From a checkpoint of a small encoder-decoder audio transcriber: decoder width 320, adamw at rate 0.00089.
Rows from block 9 of the audio encoder of a small encoder-decoder audio transcriber, named by matrix and row number. Rows with one number belong to one channel. Each number is 128 + 32 x the weight over its row's rms, rounded and kept within 0 to 255. All counts start at 0. Numbers have three digits each.
After each channel's rows are labels from the 100 clips, of 14976, where the channel reaches its highest value: "strongest on" is what is common among them. Only what is clearly more common there than usual is listed. The data: short read English sentences (LibriTTS-R). In brackets: how many of the 100, against the usual share in percent.
# convs1: first pointwise conv (encoder.blocks.9.convs.1.weight, 288x288x1), inputs 144-287
# convs3: second pointwise conv (encoder.blocks.9.convs.3.weight, 288x288x1, transposed), outputs 144-287

convs1.65:158129132094112119060080177101134134141118131158106119182113121137135115152171139153140107130119193128111155125134130115150102136154249133161099101141105157172085139116124160120145199145120073088096132104129138121141131148161088105065135104107114185060165178103165140110109128125118126137116116061157140146141149123091118092105178124127130139122185144093197079146099151081110130080120096121130141198117111174077125131083221131171211
convs3.65:078062092103088092182143174125147116101130131093103127164143150102100123142126161141126100148158074117143110148071116126117134139105136144097122081116139177092109120129096118127151132102133084130103174120036095125060120124170125120167102040102150095095091093140171072110160152098111093081069141110128145163136073099132098123127117100128123121114094157131115058058131102166146092154102100162109130112115108115095107158045075092148127
strongest on: the word "no" (34 vs 3.2)

convs1.100:149141146151122185120147099162099167126137106133151149095156106165115142108093146132146132098071165151099177113117144152139154157214128138120178091163116079087159104164113143134127115159097100095156123099137103141069137108152155142157136128075094085102134206176092132120133153124200151159101135149144165140168123109089116112122214085072155084147059096157130156186125174115214110116168112129074113094164082131126175125116183179118075
convs3.100:131130139131184149159107091128178107098169108181169141127132119128162163141104089142142148155134110124109090094159107137140140119117150150099112085168189022110139195177154183210152120120150115114172136130179160118170117090117161139117169141162144154159122128142172187140121119094169179153144110127146116126044172109128141168140145147149109143215190114104130134160103103127136190115115173053178077142083083164126150161199118114152108
strongest on: the word "you" (33 vs 14.5)

convs1.131:097141115154180106164119117098147133103073158115037082158158171146142139137184108169134213102158165161164079159151122150120194070148175069150212132125072101106145122145113108093139132167110120101149122139134107130112109123123177139105130108096144145105114124128084094146124090168151065155108104145158078168108145135118134153121094079120116106120073119171062121119087149093173136135129123147164101163112090177145110138133084096072123
convs3.131:120092093138114100155199147137142114129144123091027073134125148106149140111095138087158104090066169142065140115209079110058145168112140069115090126098137098137119102081109147123110091164166147174058114072101106128100120095137085124145132141132145166086093094119151129164082124124117105131091154138133128146153151106069166098088134112148150097128129139135111110114126062108118063104094120083076162154127115107129136129055114169098176
strongest on: the word "you" (35 vs 14.5)

convs1.7:139122122136089131089234150150111098142119110173195153100091090122126213165123111149147178121069087139113168150141160081132108117097115179188044076131141115153140106105143080207191115092115171191090153130148142170118117120105125064134138148128107142089173120170146163113062145081131168156121159072112163125147113107078065111154121141120132148096138128167124176114104098067097086084143131119126113117160107062121154156139178103111100
convs3.7:087088101080155111084133132111098137109067169098167097112149164100121122108092167079085090115111062088149099134132143075119087092083131133101138092123136120114134112153087117114191078124119081158158110096083066165195151158094077129152112160142085102040145132071133137130104158210083059111067168103090092144125146102174107075106121146117171153131092161113142119140103137136084126164126091084102147148115127156129138125127117143153157
strongest on: the word "was" (46 vs 9.9); the word "it" (32 vs 12.5)

convs1.23:147136139094138051118106100130121111108122097140152138188152101157161140190111136160091130167100129184147140097100141156109121135116144176109206090105163153147153086139116102164139077058142124133158158122152126145149138140078135163122126132126176094136113145189149180138111164065107104152107116155152111089130067057097097148151098082105076100072131121123139099150131098137109107172152128100090082077122104103093112112167177160206144
convs3.23:121134155107105073121180082166178137163150206147150150114112129136113139141133154090106148157124071089125146153137130152109197125108087102193146096113150138159109138165156133145147160097143132192117194141180112139152083118101143140090125177127123131118165128142115214136144103093181115133111118120165110108131169080071164115118140103138134155120060135119110148050095063191150168114115147107103139183127131143134162131087148186112099
strongest on: voice: female (89 vs 54.1); the word "he" (35 vs 11)

convs1.256:171097110185091102123085178079103117115125130145060122193164126118092136162113144087146093092110118084130134097141138102122119108137183072139153148117157151171116113160171119170160151080071132078070127084143090137186143097137110119087097100123128102124154112082133149126117101123141128125184085026119098167134171096129170161059135193121142039115089096098165149124192089091150139201139109159077099166115077142139130119160190138138089
convs3.256:100123101085133154119127099126090100113124155082156088179103099167111145034111082126091119147097072147125094129084130134116110106156079135148108133131113118089140169131070179116087107105167151165147151123104141108145088153150200126118135099203129091081179148116153140135156140113098130146200175120126132133128089105161067139186106167102231162124096144090135106091085112159150138126127125187149110138120130100091111119128103076094141
strongest on: the word "you" (52 vs 14.5)

convs1.262:130081131132147126093155159142128102095122149193128112095190112079132174091151115093111112064155152084078122088092017149060150091183148161132119122156022131130121159148118147129129145069199171156100096154168151128114105099173128125144095122170126100183136117137142059102139165117119064165043163152179135085144175088112111087136105083136142169091128118084131143152124155094100111113140149168143184129068185191132112122122137141110122
convs3.262:170201095183131179097132130114084182156143103115156082145163087113121223163065135117142141152112142157159053090170121150116170150162075147123175139152189065112131141079116175129125082158122077145126131067125176035125118157100164112221156106108117165125100108097164168116124112083177107152157144059161139127137114141089145085136166134177132088151151109132146121077130095123088152111100161138191096111125102144106107123063131126132114
strongest on: the word "you" (65 vs 14.5)

convs1.85:137169126119110111133117103064129144130157112162053102145145111174107113169131135102132142138167113147133188119123101100119147173139186122115134117125110132130109086053129131123121155171114140187119132099116108123192168130121108139052122124129076141116097065077169096144123098132126125135140124112108140161110113114103121155113112040160132132105163134120121141162154051114133073179189148160097115176121106169172102103076154111177210
convs3.85:152163170162152159126109022151139136178160155129118144144166043132183146119135074123162182155116137155119122002147112151085166111163099163175138154125144107113140080100184186155139176146138166111117153126136122182124199140133172117101112174130123177144092132122142164139114172087145113145130133119132165098131118128150188134096141131123112099078194097126162182146124106063125140137095124113157140122076159095088142150129086167048113
strongest on: the word "no" (30 vs 3.2)

convs1.228:162119122149129164094134084094137099154164136107134160164139171061132161107159132119161143108158103128136099138177118101134069157171177129105120142101098108112142111205110148187178132137129099142104067103102132127138123148119071134125145117147041099090172068108115053113149113172190133123121149116147160177131100114121130136104163137130151163190149113116142130171154059111125101118061097101112099152082114169142159111096113104135147
convs3.228:160149153130106137155092104203142185160094140151134145165090124149083122104123073121153129163091164221160118119067123142156193171168214154123122105135103098203170146166142111140170103135141194113178153183161100066109100188155124179055164179145146167138101092198150088124150117104095159138119113114119116150159133167123111098096160136172119117152173071168106169158164189128168178134167146136104159151113154112132135141143136141182125
strongest on: the word "was" (30 vs 9.9); the word "there" (26 vs 2.8)

convs1.189:134070086121064136144159115107121164138136140157186145045136139142145144157160100124170125101146065101119139183099168094115112137125168167154088102088161187108136154105137128080106089171101103165117166123117158122133187080117139063137185078147139140171138122161154157183114137139090129131155068065092145120099162128167096133133119162169131100151138120112161144123131108159128121076162083152062122109188088124061155141128167086102086
convs3.189:104127041115111040109140124137096111132071118053127139122178118114140121108131150172144109105159127106089080122124106055180093122083187125065131125154136178106159161123115167073084094174177120130121124130113169112191109097098122178193112059102098076123110126134177133131102136150135095122058135125129131133098104149176085099094151148091100134128062161080162082191085152090121131119168117133154093142063108169152110118125113083078199
strongest on: the word "was" (26 vs 9.9)

convs1.32:125113179105152129069147105166139110064121164135117137143099116098152117113110112107174137181127147238140117101151094128111149152169140127106187094164167118136114108112128094128156131092185096182155087141105145123066122076028114219087149053127108120098133111155082173199059144158124085159131129086101158128169126079126170130152129089059138103131125187156109113116120060157145087131155092105154115165090159138161119136109114103142124
convs3.32:112145165157170102163146153037119152078155104143079173111125134090166147118095091127138075083085147083170144104100099119166034131112169129123139156147116143120134152139123101122146127182108140149145151135165097091183127131114114158158134053121113052117093106119150056111158109076083099096128175146115121159130105102109165179140139124109125152137136132097134133139133189098126128118099127128141116128110132089105048182162132090119157
strongest on: the word "and" (26 vs 10.3)

convs1.98:093117141103150145157169183111106054112122157173100110119158158168089101111160112100137168115063139139136103144140094124118137104081128085159096156120139191132141174106092122111168076096177094127143151115159131151109092117168092173122093044104115096142095099118133142161095034092133141147124125134177146134119159143139140072134139136111193097066156082120167080097073066070145115135147126104085144181130097156097158172159170165139116
convs3.98:141078067123082138077113081121121091055146105126141108173065073176150126147199092094138095115152086159061132067128138139103153113129163131125061125124109172155135152146191141138153116088100165130151141113117154120131125161155149176112154104115137105156110141121083139130126093118116068132106143125084046095171129031126076133093102050115131112142143126154147149159140136151190109150169121142125150128143072197118120116123163125113123
strongest on: voice: male (71 vs 45.9)

convs1.158:120103144123094114098184103118113108109118144096165136132150144186147124112135112134085103096142071119139069137107123122093118073145133168133142053179075050132138156138152122133106113139082135093135169102132162118162086158078118117119084142151157156181094091112153112150098111116100109174148093174139130164115110165089135181138123145122139200092140093142091110131172077096152152129134140078142103096135104089095080145105067089101175
convs3.158:099168143090168140140132142119137163154094093149126092128140091152164145095085128158130152085103125114100098148103116119169158141104136154108142193159041048137151085119125127108174114136102098103114156131140077178188141089134104102192130152078186131066152132144075058162073150132050112083074161122087151129151162148134129097079159143137125096148122133095145122100167121096094149126144134102124206151151137118144135129113089168182150
strongest on: the word "is" (49 vs 8); the word "what" (44 vs 4.9); the word "it" (35 vs 12.5)

convs1.234:127135142096183125145150118147132148127114096175094110205117117095120106106124165147161117160184135139099125098170058101117115127118131062148203109149071115147107103103142125104176127157189123160141093145173130078123164146103118187134217124105101135134140139172177117092082082097143126149100146110140180108118173148132083077143075123079147117142129150171174172146154125104137125091109083107111098145089140122136092154149193085110152
convs3.234:104135116143149096176135141098093060099099093108111111102098150092115140116127095086125105085155116135097147112099137102144114077091056169141162116114121164099074096178139066164056140155067131062115167158129139149194128111184116156124125134145076073164121081115125124065084133200143171167155139158125154149123124104134129142150190106138151148123054106075137146159127137118077096096090066139133107185128127141166079128191109107095134
strongest on: the word "you" (41 vs 14.5)

convs1.241:150119120111154121089172174095076147114166114148174099093130118185149181139124111087000155130200131124169090130158068099140184133127123158163110155133083160133077124094090126091096121140136199099128118142102149146127102119143149124111121108078156168113132115069162128126113180116108095157143122107119164170125096094105107123154149124128094058122141083071148126134144156082088147128131103152065163125136083169133117145114134135115138
convs3.241:118095125180198121133135178120131083103156142136126157120126130153091070040119137134102130088137131131161098146115121187117116139143127102120091115140045099058136141180123132132136070081164113092116150073222136153090103123127128182114093119087127115151091131105072120120115122176133110118147171093048135137116177097169077103012122082146063122133093139127124064163081125073146137190129121117067093134108124165144155096088144076114199
strongest on: the word "the" (68 vs 25)

convs1.269:174141107103108107120159194132135055109119122144080145141128118130135086071186066075163120068161121158117165098083139145092089070193060113139092046115130154051116153130153124129120084098081070154179112078120030179078140127143096090110085073138156103131176141141106161044177194145117139152110151154123108134133157190120176125098122107135071192117157164159147179134117151163136153105121141168106143092127185132164133092110115113155131
convs3.269:172113120142185222132149180088176095132178096160117070175143112129130103111180111134026150054124135153139125150126139147118140099164094101131135109167190140155081117139148151136113075081124133139127127114112156209174081155117151145089156100152114176136198073148125172114119190124141103127150134137161146103104179101110129122136133157071122109134127142095126184193153149150159105158147175084186099155080149162099182163120089147107109
strongest on: voice: female (84 vs 54.1); the word "not" (36 vs 6.3)

convs1.176:136152090127093124162166121096114066156143103097158118205148121085111071146076122109182115170129120166157114102135145071185124122114184098086116142143163129171137115128094118141072145161144162110133091123114124179144182136158163090131105180127132160190058132135166140117133137140111099141190146188131160093123189179067141127138093103132088103127172193057142099132125184129135102153164158135183135140117114116103096122092136096124168
convs3.176:148070142152103069163107172110166124063123146173137144092119146110101132121077122160197084121160140095179173078113150111102167112137135130152145110107160129179185145051108053132175096114146089113093090143148120114086136095079143108112141100117145109138157103167163086153143149123176163162153162168160082102112135113095136110121098104094150130233097130130087089134184110173172126120081198133058044169134120101086100151127114153120119
strongest on: the word "you" (44 vs 14.5)

convs1.35:142134172052140120132126086137160193152142136127126139124116112120144133104143099084182112178112181135113095136148146072150158178107162151128127138119122102131070091134118102091107157109194167207093128071128126138074131053156141120078170050159108121093135062134091075111137107153100153141121109077122138092118113144120158191108127102083155095122129209120136107124125113163103114181166158110178123180067120158164098124107060135162100
convs3.35:204058157155151095154058129092120124055137146093139191180154178123128019088145134086134117164128135111064164130078126139144118109115106158164089129070093060124118107065111128168097134131199158105110079150154147135124113095126131084041101129106109148116069082123128167124143174136182181087106171157034082123086130133177108125147099133138129138139070098107123111113157157093095114126159138134153080138177132172123092154131111112149110
strongest on: voice: male (74 vs 45.9); the word "is" (25 vs 8)

convs1.257:143105183094149139137083102058142121132157123095067124123113160129123092070131157091098146085136126099089101148157066125138123128111142061115102148189000168100057114071131151087122118108163152115068107100096134173096061076153120145164114178108109119156194121094154098109100121074114134153108110193147171143189173172188090111107169135107165118112166076070124132119177110106139121129100166130193137101108152160115099160101162187118182
convs3.257:118137177171145161055177154116114145139135107170109124089166173131112129155151176108211134153162129155133137123140071167160099166138152184140105131198218078147109073122133130115148089108121108215115100045109111115073134135100188056152120122143081116140176154138172172142095126188228177148147150162102120080148107130147156070183146144143117098127107113155125156102112120120169120057123140097144112107115140114133084117107126144157137
strongest on: the word "the" (52 vs 25)

convs1.275:138140117169094139132143079107170082110135157131056089181132184086127148137132115113097119155071158129083137137091136134055104138147171177106055101109081032157176100134070144147135161127133118083144160105138182106137144116127113122116134131127112100077140145114151067153168145146116158148114117148132149137200166096096095158154137063174146127134187219112131174147163114105136143133074128118139141110100126150159125069091161082130138
convs3.275:139204141101162145114120090127177212127119170171094194111108146141112124122132165070169149198159185143153169133092150133128121101161184170111119079138099113188091147097131084170136100152149163113149122110159118163183160150098076197090154145171136129149155101114151112115171131104122203147123135166142107080113157143173137151147112170085134165124091128127159194133158113156126118144149119099115090182118144144153135136148163202130122
strongest on: the word "had" (35 vs 3.1)

convs1.26:118151144113141142195186170166123081154111126233099118153163123095117142108097099178148122143125108105118135165115123082175106127095121139125132153132162121135196153119094182091109109124088110125148114133140126121181154161144187110148098101091148112125149143166126157175156160178210124092125152143091116119124142093091134141123166177143061158128122107158130143154138161133128172172093126131174092107092162190141113091069130145112146
convs3.26:145144130123156171126150117138078154144139152109200123083156159144158152142115099090145139189125167171122138143178099171169142160126141136145144092174162123102128083125131154077093128164102173141122114160135129132173126043174117119166159124064126182121151195146096136116139123103165122101108128154122149152179133146118120156178145132130146117128104164118115123106125178171112126079164173169177153180151130133162150169162115123124084
strongest on: the word "of" (29 vs 9.9)

convs1.226:085097101124132068170177171107138089080091164140093113167166129131056129086162161139153185084150103079104172145125174142142136126098204101126151115129126130083143106080050151153124164082097112132116102118098107163109115109148099167115131127143161140094142178151147124067044109150143133144144143065150134118176144108169175081128131209157094099085087127074104100149168110098152115110080144112121078131067171124155079098120117138151189
convs3.226:142143153101174110114148144133159061163087089119145111149134141110175152109122148061123154159156170115120088149074074122168142114203105168126161111164118183100075099112110183089136143094010095089104169123094070105136138108153165100179112121106145081119167124112041131124180152102113109113150116132147090178152130112138133132153148153111107166148124146118199145102097144083118151143073126091112129163095116161079166116144115113120167
strongest on: the word "you" (38 vs 14.5)

convs1.88:106148167180093162142076155165141131141164054125118136132152164161175146219134111119127119133154142110143087113092119177085058129088148111134140124094149174146127089132179154137121160163161098150136160129116076116095217176134159096103083114128090105137104128107104128127115120112156162077107143139078094139164118153091158111111130118164158182102106144142147133096148140113112095110136149158206182125176159206199148135139164113117115
convs3.88:156147134119126096137115118122150127174136109178100106120127092108140095141117093118162136116173140100182063156115140167158178112100120107099161170130054080124143116051116138096143122127097075172146137170148168115164122172137100105157091095152172146142108162109074065145161059073060177117149144161138095135098075160147175119124167104108130174105121091109162133085105154189098232049134134154095137162160125176137200145171112055088140
strongest on: the word "said" (41 vs 6.3); the word "he" (31 vs 11)

convs1.86:168185121113139152115133109071153133138098170134164098179139122141126123163141131149087197100146065176136172143147147124124111122161130059120173096146060134094141110097128106133094108082131053085192144073125136147097141065089154180124121138103082156088100173123091118127103114111180122140108135117137122104152069129119126144118128143176130165129154069086128161101127082107106177091177128138179119120168159085102152150140144137149056
convs3.86:081182094153114128115085100145129143083119114143137144123100171125091112147136174139109152138113129134209161096181125144153161160128086144131096139145132166163093168122172143082097162104092163120099142150124149163116152130169125116088129101184138169154110110125099144106062107085128129131170173128151135116087133149120184089170178126154078122104113106125114209148126166153150072174111141151124122136166139111103133094117159190083132
strongest on: the word "was" (32 vs 9.9)

convs1.204:095096085065146123107056103148096153129070106124134092119159152123118101122095099096143155178111159143185127133121103125125168132118111176115176118151103166153100093127147116102099089093130166161186131181136110169173153181160154135144115142132205127111120156153112096100039163063113118138112171085140117087115139087087126143110115134135077078119089124118125158170181127137135076154141125139079131158083162172124115120078139153175129
convs3.204:151111163117136078113102058149165113186157157131168076118088093105117134145170133130101156120109170070131129131156139169134111118106097116140240097135152140142092182122116108086162116038077092108175136153152109089127142064160145094119125164156187159148185145146085137107141110139148123137150103136142104057166084095083138148169102097099064094103148078141132115094109146138063155134086146137078127112150100116129135112130079207107083
strongest on: the word "was" (59 vs 9.9); the word "he" (31 vs 11); the word "she" (27 vs 5.4)

convs1.5:115107124115134094160194099099155129169096118118161125135134132105118083120097150129156121124194120077138125157196159129165122116177112147125179119103129116134094154141115159142075109114169117192133122145152134122123108140120107108062094157115069119172113148133135143145124118136128093113156141113103158141084170066177111115142107128117167077141084188128156055121144131131094133132146207107136073097138089133144131117053114117091202
convs3.5:131084051083132071089130127134070133094078143068140075185159125092099103152113138117108071106110145110123092080125107061136128125108132099113077096092066176123130160123148125098135084063119086138065156090121069128148142138090066156170122158069105122096120109097102074111097136163091081108133126135118105174124126126139097098156105067143064130131132129128123071096138106131118086112122058118055134144111106125137134168125086136144150
strongest on: voice: male (71 vs 45.9)

convs1.194:150230125129110148159122049071119116081115144085108123100125144154152132135150144112109138118155120115133144165133137124094065142110148104190122097112117146148147085100120157149148133167081152150101124064141100121179165173150147130109148177092136092171127062138125060143158123154100085153111098158094099184100095097124101152153147101155125122169117103191177198158130101093159080138130152127086140123136105178194132110103157124201140
convs3.194:162165139169150132143108066141153118175165142135116134115150108059173144123136101135165152126122125161138115032117092146110133124117110165121124132144131110053123100097169203159146145134131134091134155144158151151119203138124160130067062145116162133171105087108134143108116172077116142134123137112140149064106066131140162128092142132131070126104164114131121187135118081107115150124106146112189152103068072097026136166117094132069100
strongest on: the word "it" (30 vs 12.5)

convs1.73:109170119156177169144106126146125127138087105138124087152088128162064126079102094123099160148155204130131202117159168130133124138101113156165092149096180160126134107152140163163128118139116117112125109061134145108154110076126068129112146092133132179101106091111134147092164090163132122088075119104139152139142122129127152123140140161174171177096152100128111050116100139083080110115136142036093117144169115100090093116131105129166176
convs3.73:145124108137095117079101134110136140114152130125138126140174118115161160150102155126122136065108091027049129188110160112112101110104123105154068160155196121122126139127060101124023115108177136132127084091107158144085052155095124171141115097141124142111121127127143151081131101104189109110111171124102126088150086146184110063167152168119154158055127041081166095090082089121122133130130127169173076062140091117136114148149125127172146
strongest on: voice: male (73 vs 45.9)

convs1.62:117107151155152140143134092136113195175126121070122119121117127095117059137177078080104156209142140102105181164123178097124167128105125175101142142170048143119115117122140204117156085114094135169106104175123122098131140103165093138136149180147119104055108110151181132171102142180171157132146137083176136166140149110124103097161169170116127124164200173161160140084144114089205113115108153130105089110103095120139105111144188093109118
convs3.62:146136029153049154124104127153130174086195148099103120107179112172127141105153103134120074089134095181140059119166112110085095126084136147149123132144159145101077137113158133125090088069168081167115149124107122161109120128123118124115088096159090096090125088095113084137129112151104170124068091131164179136111128124169119113159083129160141157135130165142082074125095101117117147109098059133115085146132122073048097153163171080127124
strongest on: the word "the" (56 vs 25)

convs1.92:129126074120106121109175136155187083108114042108139191125098160125127147117121101123146117103155119071122132162104105070164106101125173146091126115094171201143177138085137090114109108143091116109166146125082130116174145159090138094105234177059184135129148107122096130115143156138124090103174062092144210115143132153234101165158132145107089134166154183123069157191143106140121173095143078131102079132120116147091147121114178098147147
convs3.92:071122148078106114075147088121147170124163098193137087100192110071154123159136177153165121204153114138148147142095129168140108101162122144074151146128146144136111130133125078136111198164153127095148138146124146167121114123104097170144078127140134104167163132102199123126126151162131054115061131133173129128100070060188152169083130166071132149107122116130121132165143026142143177129164074100126114149158113162125124112115098129146171
strongest on: the word "was" (50 vs 9.9)

convs1.193:128123074127156141182100104114142168159109138096138157192148159123129120146165121147130133150141088096131135172115134092147071133155121170109116104090107165131128073164145157170088155151130082073099088082075089158141189120128121127158138109150107152108100170067119110135117097116132098102185158101157169154107120161163111131083108162142077150113166128117095109117116138122113178159132115094196121053114107169069177112136082094158165
convs3.193:132103132128127177146128082122140118062136150087101130132102077093064123120139135099070104080107086096125076102079070118126103114103109148144118155074124109137133112103083114164116109081169083125144118111105140099156072083131165102133142128071114068069080182078169117122130117156110117126149158094117161145100164151180089113126103103091151166163106131104130133080110074106066146077101108122065119150174114070138109153081120091119142
strongest on: voice: female (93 vs 54.1)

convs1.153:076112142099143075099236078146150094137126157120146102089117129082104095106111140089148111088068102124125102150049118142152168132097087101113159094098137109139069061078129140115119135080099163089166074098180112065121094097158117147142084090113103066102125102190127149141104119139108175158144071103116114113106113126117125091130128116098126150112137160083178184164106132128201101126162180164125119141145119152104140120115133128179128
convs3.153:085036124139127125126122204068108131103134163107093116147097148115112099111160150122051067122167156072097122152110156136170100088111115101077121088113137131132084177158097140186150112135103125101109121096095089151129078086109107120127133143091112083098136092133088161092170140178108134127195167099062113142088167116103083133147127100143090162157090126094120097201048119143150123168107126163152142158075143134183137085105212094169112
strongest on: the word "the" (62 vs 25); the word "said" (52 vs 6.3)

convs1.53:086132138171131113104145160098127145145125126142139134130130126171063172135118160112105160103148121172115162119132115130152137108187170176150180095106088040107119115132135148159098146099145059172092093133153141138144129067133112164068152160142178152127177118121188106096114072157123135148177073062124117156102117077100117160119148097100084162142094110153085132092112137151138156141231158150142151139158137153092131131096048121157120
convs3.53:118154101093096063117165134128091077148156146071167113119116082149090159087148076114124130132179079083146106165103120090125144085094140097065140143095113119142143131079166144077167187172102082153144099122128151094178147113084123100193074087165127142061117079104159122180146124067052102104134133092126181117129106083146077063100136133159185106145099148113163107086132166149111140105091103119165168113108143148109152103117094133194143
strongest on: the word "is" (66 vs 8); the word "it" (55 vs 12.5)

convs1.255:102111121116162139125074122159115109191163134156157092163122105148076055099140147105070147152147141095119174128077120161161105094161172163138143191148163108137120100168140116184120156119165120131089142071111149216159133168092119166147139101097149108092072137123145136122126091174137078123125148009114113159168143107076137147137091160142123113145156129124123071096133101123146128119106165114174108118143109162082138143106084100120126
convs3.255:129171158107126063168127073087151140135089149054044126104053063101129051136157178115043095082134117136173171094109090128122094133166119123134155070119112109154147125114093093157136187139112122090128179124160112136137128080169088146102155134148123109149154145135134109109139121128113089121117122105105178082092142106158214079100123115154169139101131107078154107111123144137183122122135122082121145130131146154085155141100074173180185
strongest on: the word "nothing" (26 vs 1.1)

convs1.19:085125122169104129134122155063082087113074139172174133099132178099118069091114125180099162149143105152148076132107124126119171109121112133156156082103107103060135137107099120068130090109075115160159144126143108124087135127168120118136110087065112170120166135123116138135139116099149124109087141161078109124086180162131159097092110123104063164065154148124141135082087140064168135138144118156100141132099146122133182170151128167152148
convs3.19:217126119083112135146143159136097152197101103151131115118133158128168127074118077173176163076066095152104123126163165170147202096103096230139080182128144100147123152105139099138056119095073122094147155170121088154081106152104145140112152129128193129115152149188125090103097167105105151097154141092108144162165118150132164123140106172088103127098152148145146098096105088185141084121117107127157110130183092095165157126149123144162130
strongest on: the word "his" (28 vs 4)

convs1.112:076145162092190085092132096192139119068128144138116114091151135191110106141208123083124127111149137099116121160159189093090134092047097136087139111088120166173099157140107134086139069065155116126155111162169130128115081110151130103131174149132123149129110066084104128161142087088128118154101057117138122111169107141155114167131157105097138151129172114103138182127134056121087115093147127154122140136166118165115107101076115141109070
convs3.112:120129166146134140123156086113134170113158120122157115081170166137149180148096097132136116124193134166094132166127135127159173115148127142113189110117116126142135122120129169104163151109143110114169085151124083101084128112090108139113171156138089127113111110084140169089148118173177154075137141168189137092095192181184133095140183169108119126154122180121135114107145080181114112182128086071116115134124130091138170131181099113114149
strongest on: voice: male (79 vs 45.9); the word "the" (55 vs 25); the word "to" (35 vs 14.5)

convs1.159:103055138132109116170165086189159193072126089137175123135128067170143095076158090131223143138161095074148103137100184143136115178134156169116096123145133159139109109216122092136134089130112085135102075145129106216123138115204131085139134126136123098107098079123143098130107125121127115144114105112138107182137176134131109097201151061168110114110161094112139143145159092150125127182082126122126102118144148122114147177120158120131094
convs3.159:143078078090107131100110074082143206153159064119088095090156154111137080154103115087100140149123173117113171144126074151088105158108125083139134147138103151119090109115199177155166112146171088120208155084166135145136086089146134077119137118116120120116101146101115107096181158147149141117165135147090131120125066106119145046118109138110152160139111086121148162113100135182117066138062131152120058074188087145110167146121107117178161
strongest on: the word "i" (41 vs 18.4)

convs1.146:114118119196113159075159130130136052149107059138101123147161111131125093127132142146122149159140161111108131185124131118102120096173166101167131076124090088135132118162101149168086116171130114157135130057146131169084164134093175106142150132127128083102126153171163115128175137084120110125131118096108139134153142038226115086086115129097147133174164156163185115130138085152167092147096091092138049100157096137159125147142120123082096
convs3.146:126073154102169117107096104158113172162072110162153101096151113098186139112152085080094126134140125159176099138107118122147147126091157121111107154113137110074050126144178164181137139116131134074172135158069167180098134191113105136131072127094118130115092112101076151128078165133112147108084078119114132084115087153075105095144121141169133164149164104156090079168079140088161096128113071161159143115118153146107122127076104096088151
strongest on: the word "no" (27 vs 3.2)

convs1.0:124187118141119101061125179141124124134109084090146141096121117140159084125162172167143184111149134094149079141136061111140078132120087118129125096118108147167116121115156177142124129136101150082071088122113114057108123168097156122092093132073133175168126131176151109167138138162124086128152091150141153135126137145105139087096101122124128109119124086128156057088130086104133149122115145147134042135153097171192139106060147111183154
convs3.0:124134087089140096155216159107082118114092129109148169154102148175120135203115157132125094125084164093110175131121177130143135121161117079148127090125109135130144157175130132105079102123083144093108101121117097118095083086148100135127195099163097109057163176182085126114129043091136105102157164146139107146175135065173113160175126117054167037130134096151129112151169158173149107111191140132081084248169102058143157082158115115123149
strongest on: the word "it" (40 vs 12.5); the word "was" (31 vs 9.9)

convs1.155:137155162178134134102110097139097136128120108146121171164179115126092109147146093156151112109147169149112121131071089101130214135176109095087181106137117134152106093075129109153214122138152087152131100125104121135086121122123117201123162019148139073106139104102145178168120113158089084102107147122107162104184102154081173166062153106143117145029128159130177145146078189147166091115129150127108154148149156159093107115079194116148099
convs3.155:083132158126071196157125159122138145122142151139155151085134116078132155140089075073132095129166157125150113135131094144131135175093160125159122147113111149106128142092085135117181105163117163161104151186155150096187175154151119133162170085047125075122077046107115133119125060141133156075097165151140137212159140164149142140172127107133176156149131144107176050077099190122122121119094206094156173102110123122128093172177097108168191
strongest on: the word "and" (37 vs 10.3)

convs1.173:160205085148135066090119092099124150115138092084134161103137088087066132186159132133140078132165160162138163125128129128168163140158171154108081115125147131080141090127163100140059144190079124121091145134151145114109144166124099116127128159162199190167145079085119134133137123139172158137081073137129145140148098115114138174172170093145121131098104145184145143142108159145119184189051125129102144120138140121121100098133137107107182
convs3.173:180175133111138058080143130136110082171145117115154079135116126144141148120100099137131117146108041137110144159156144095095125122137113160116120088094084185115138170118150107112171121071137074149119104122167112114142112145144067146153115172176076112097140070167133121100203075105104166000189069111153127145161111135141176131088163130108119135141137155165137139178122126125164128128100085086093160121093084138107179136112135118160159
strongest on: voice: female (86 vs 54.1)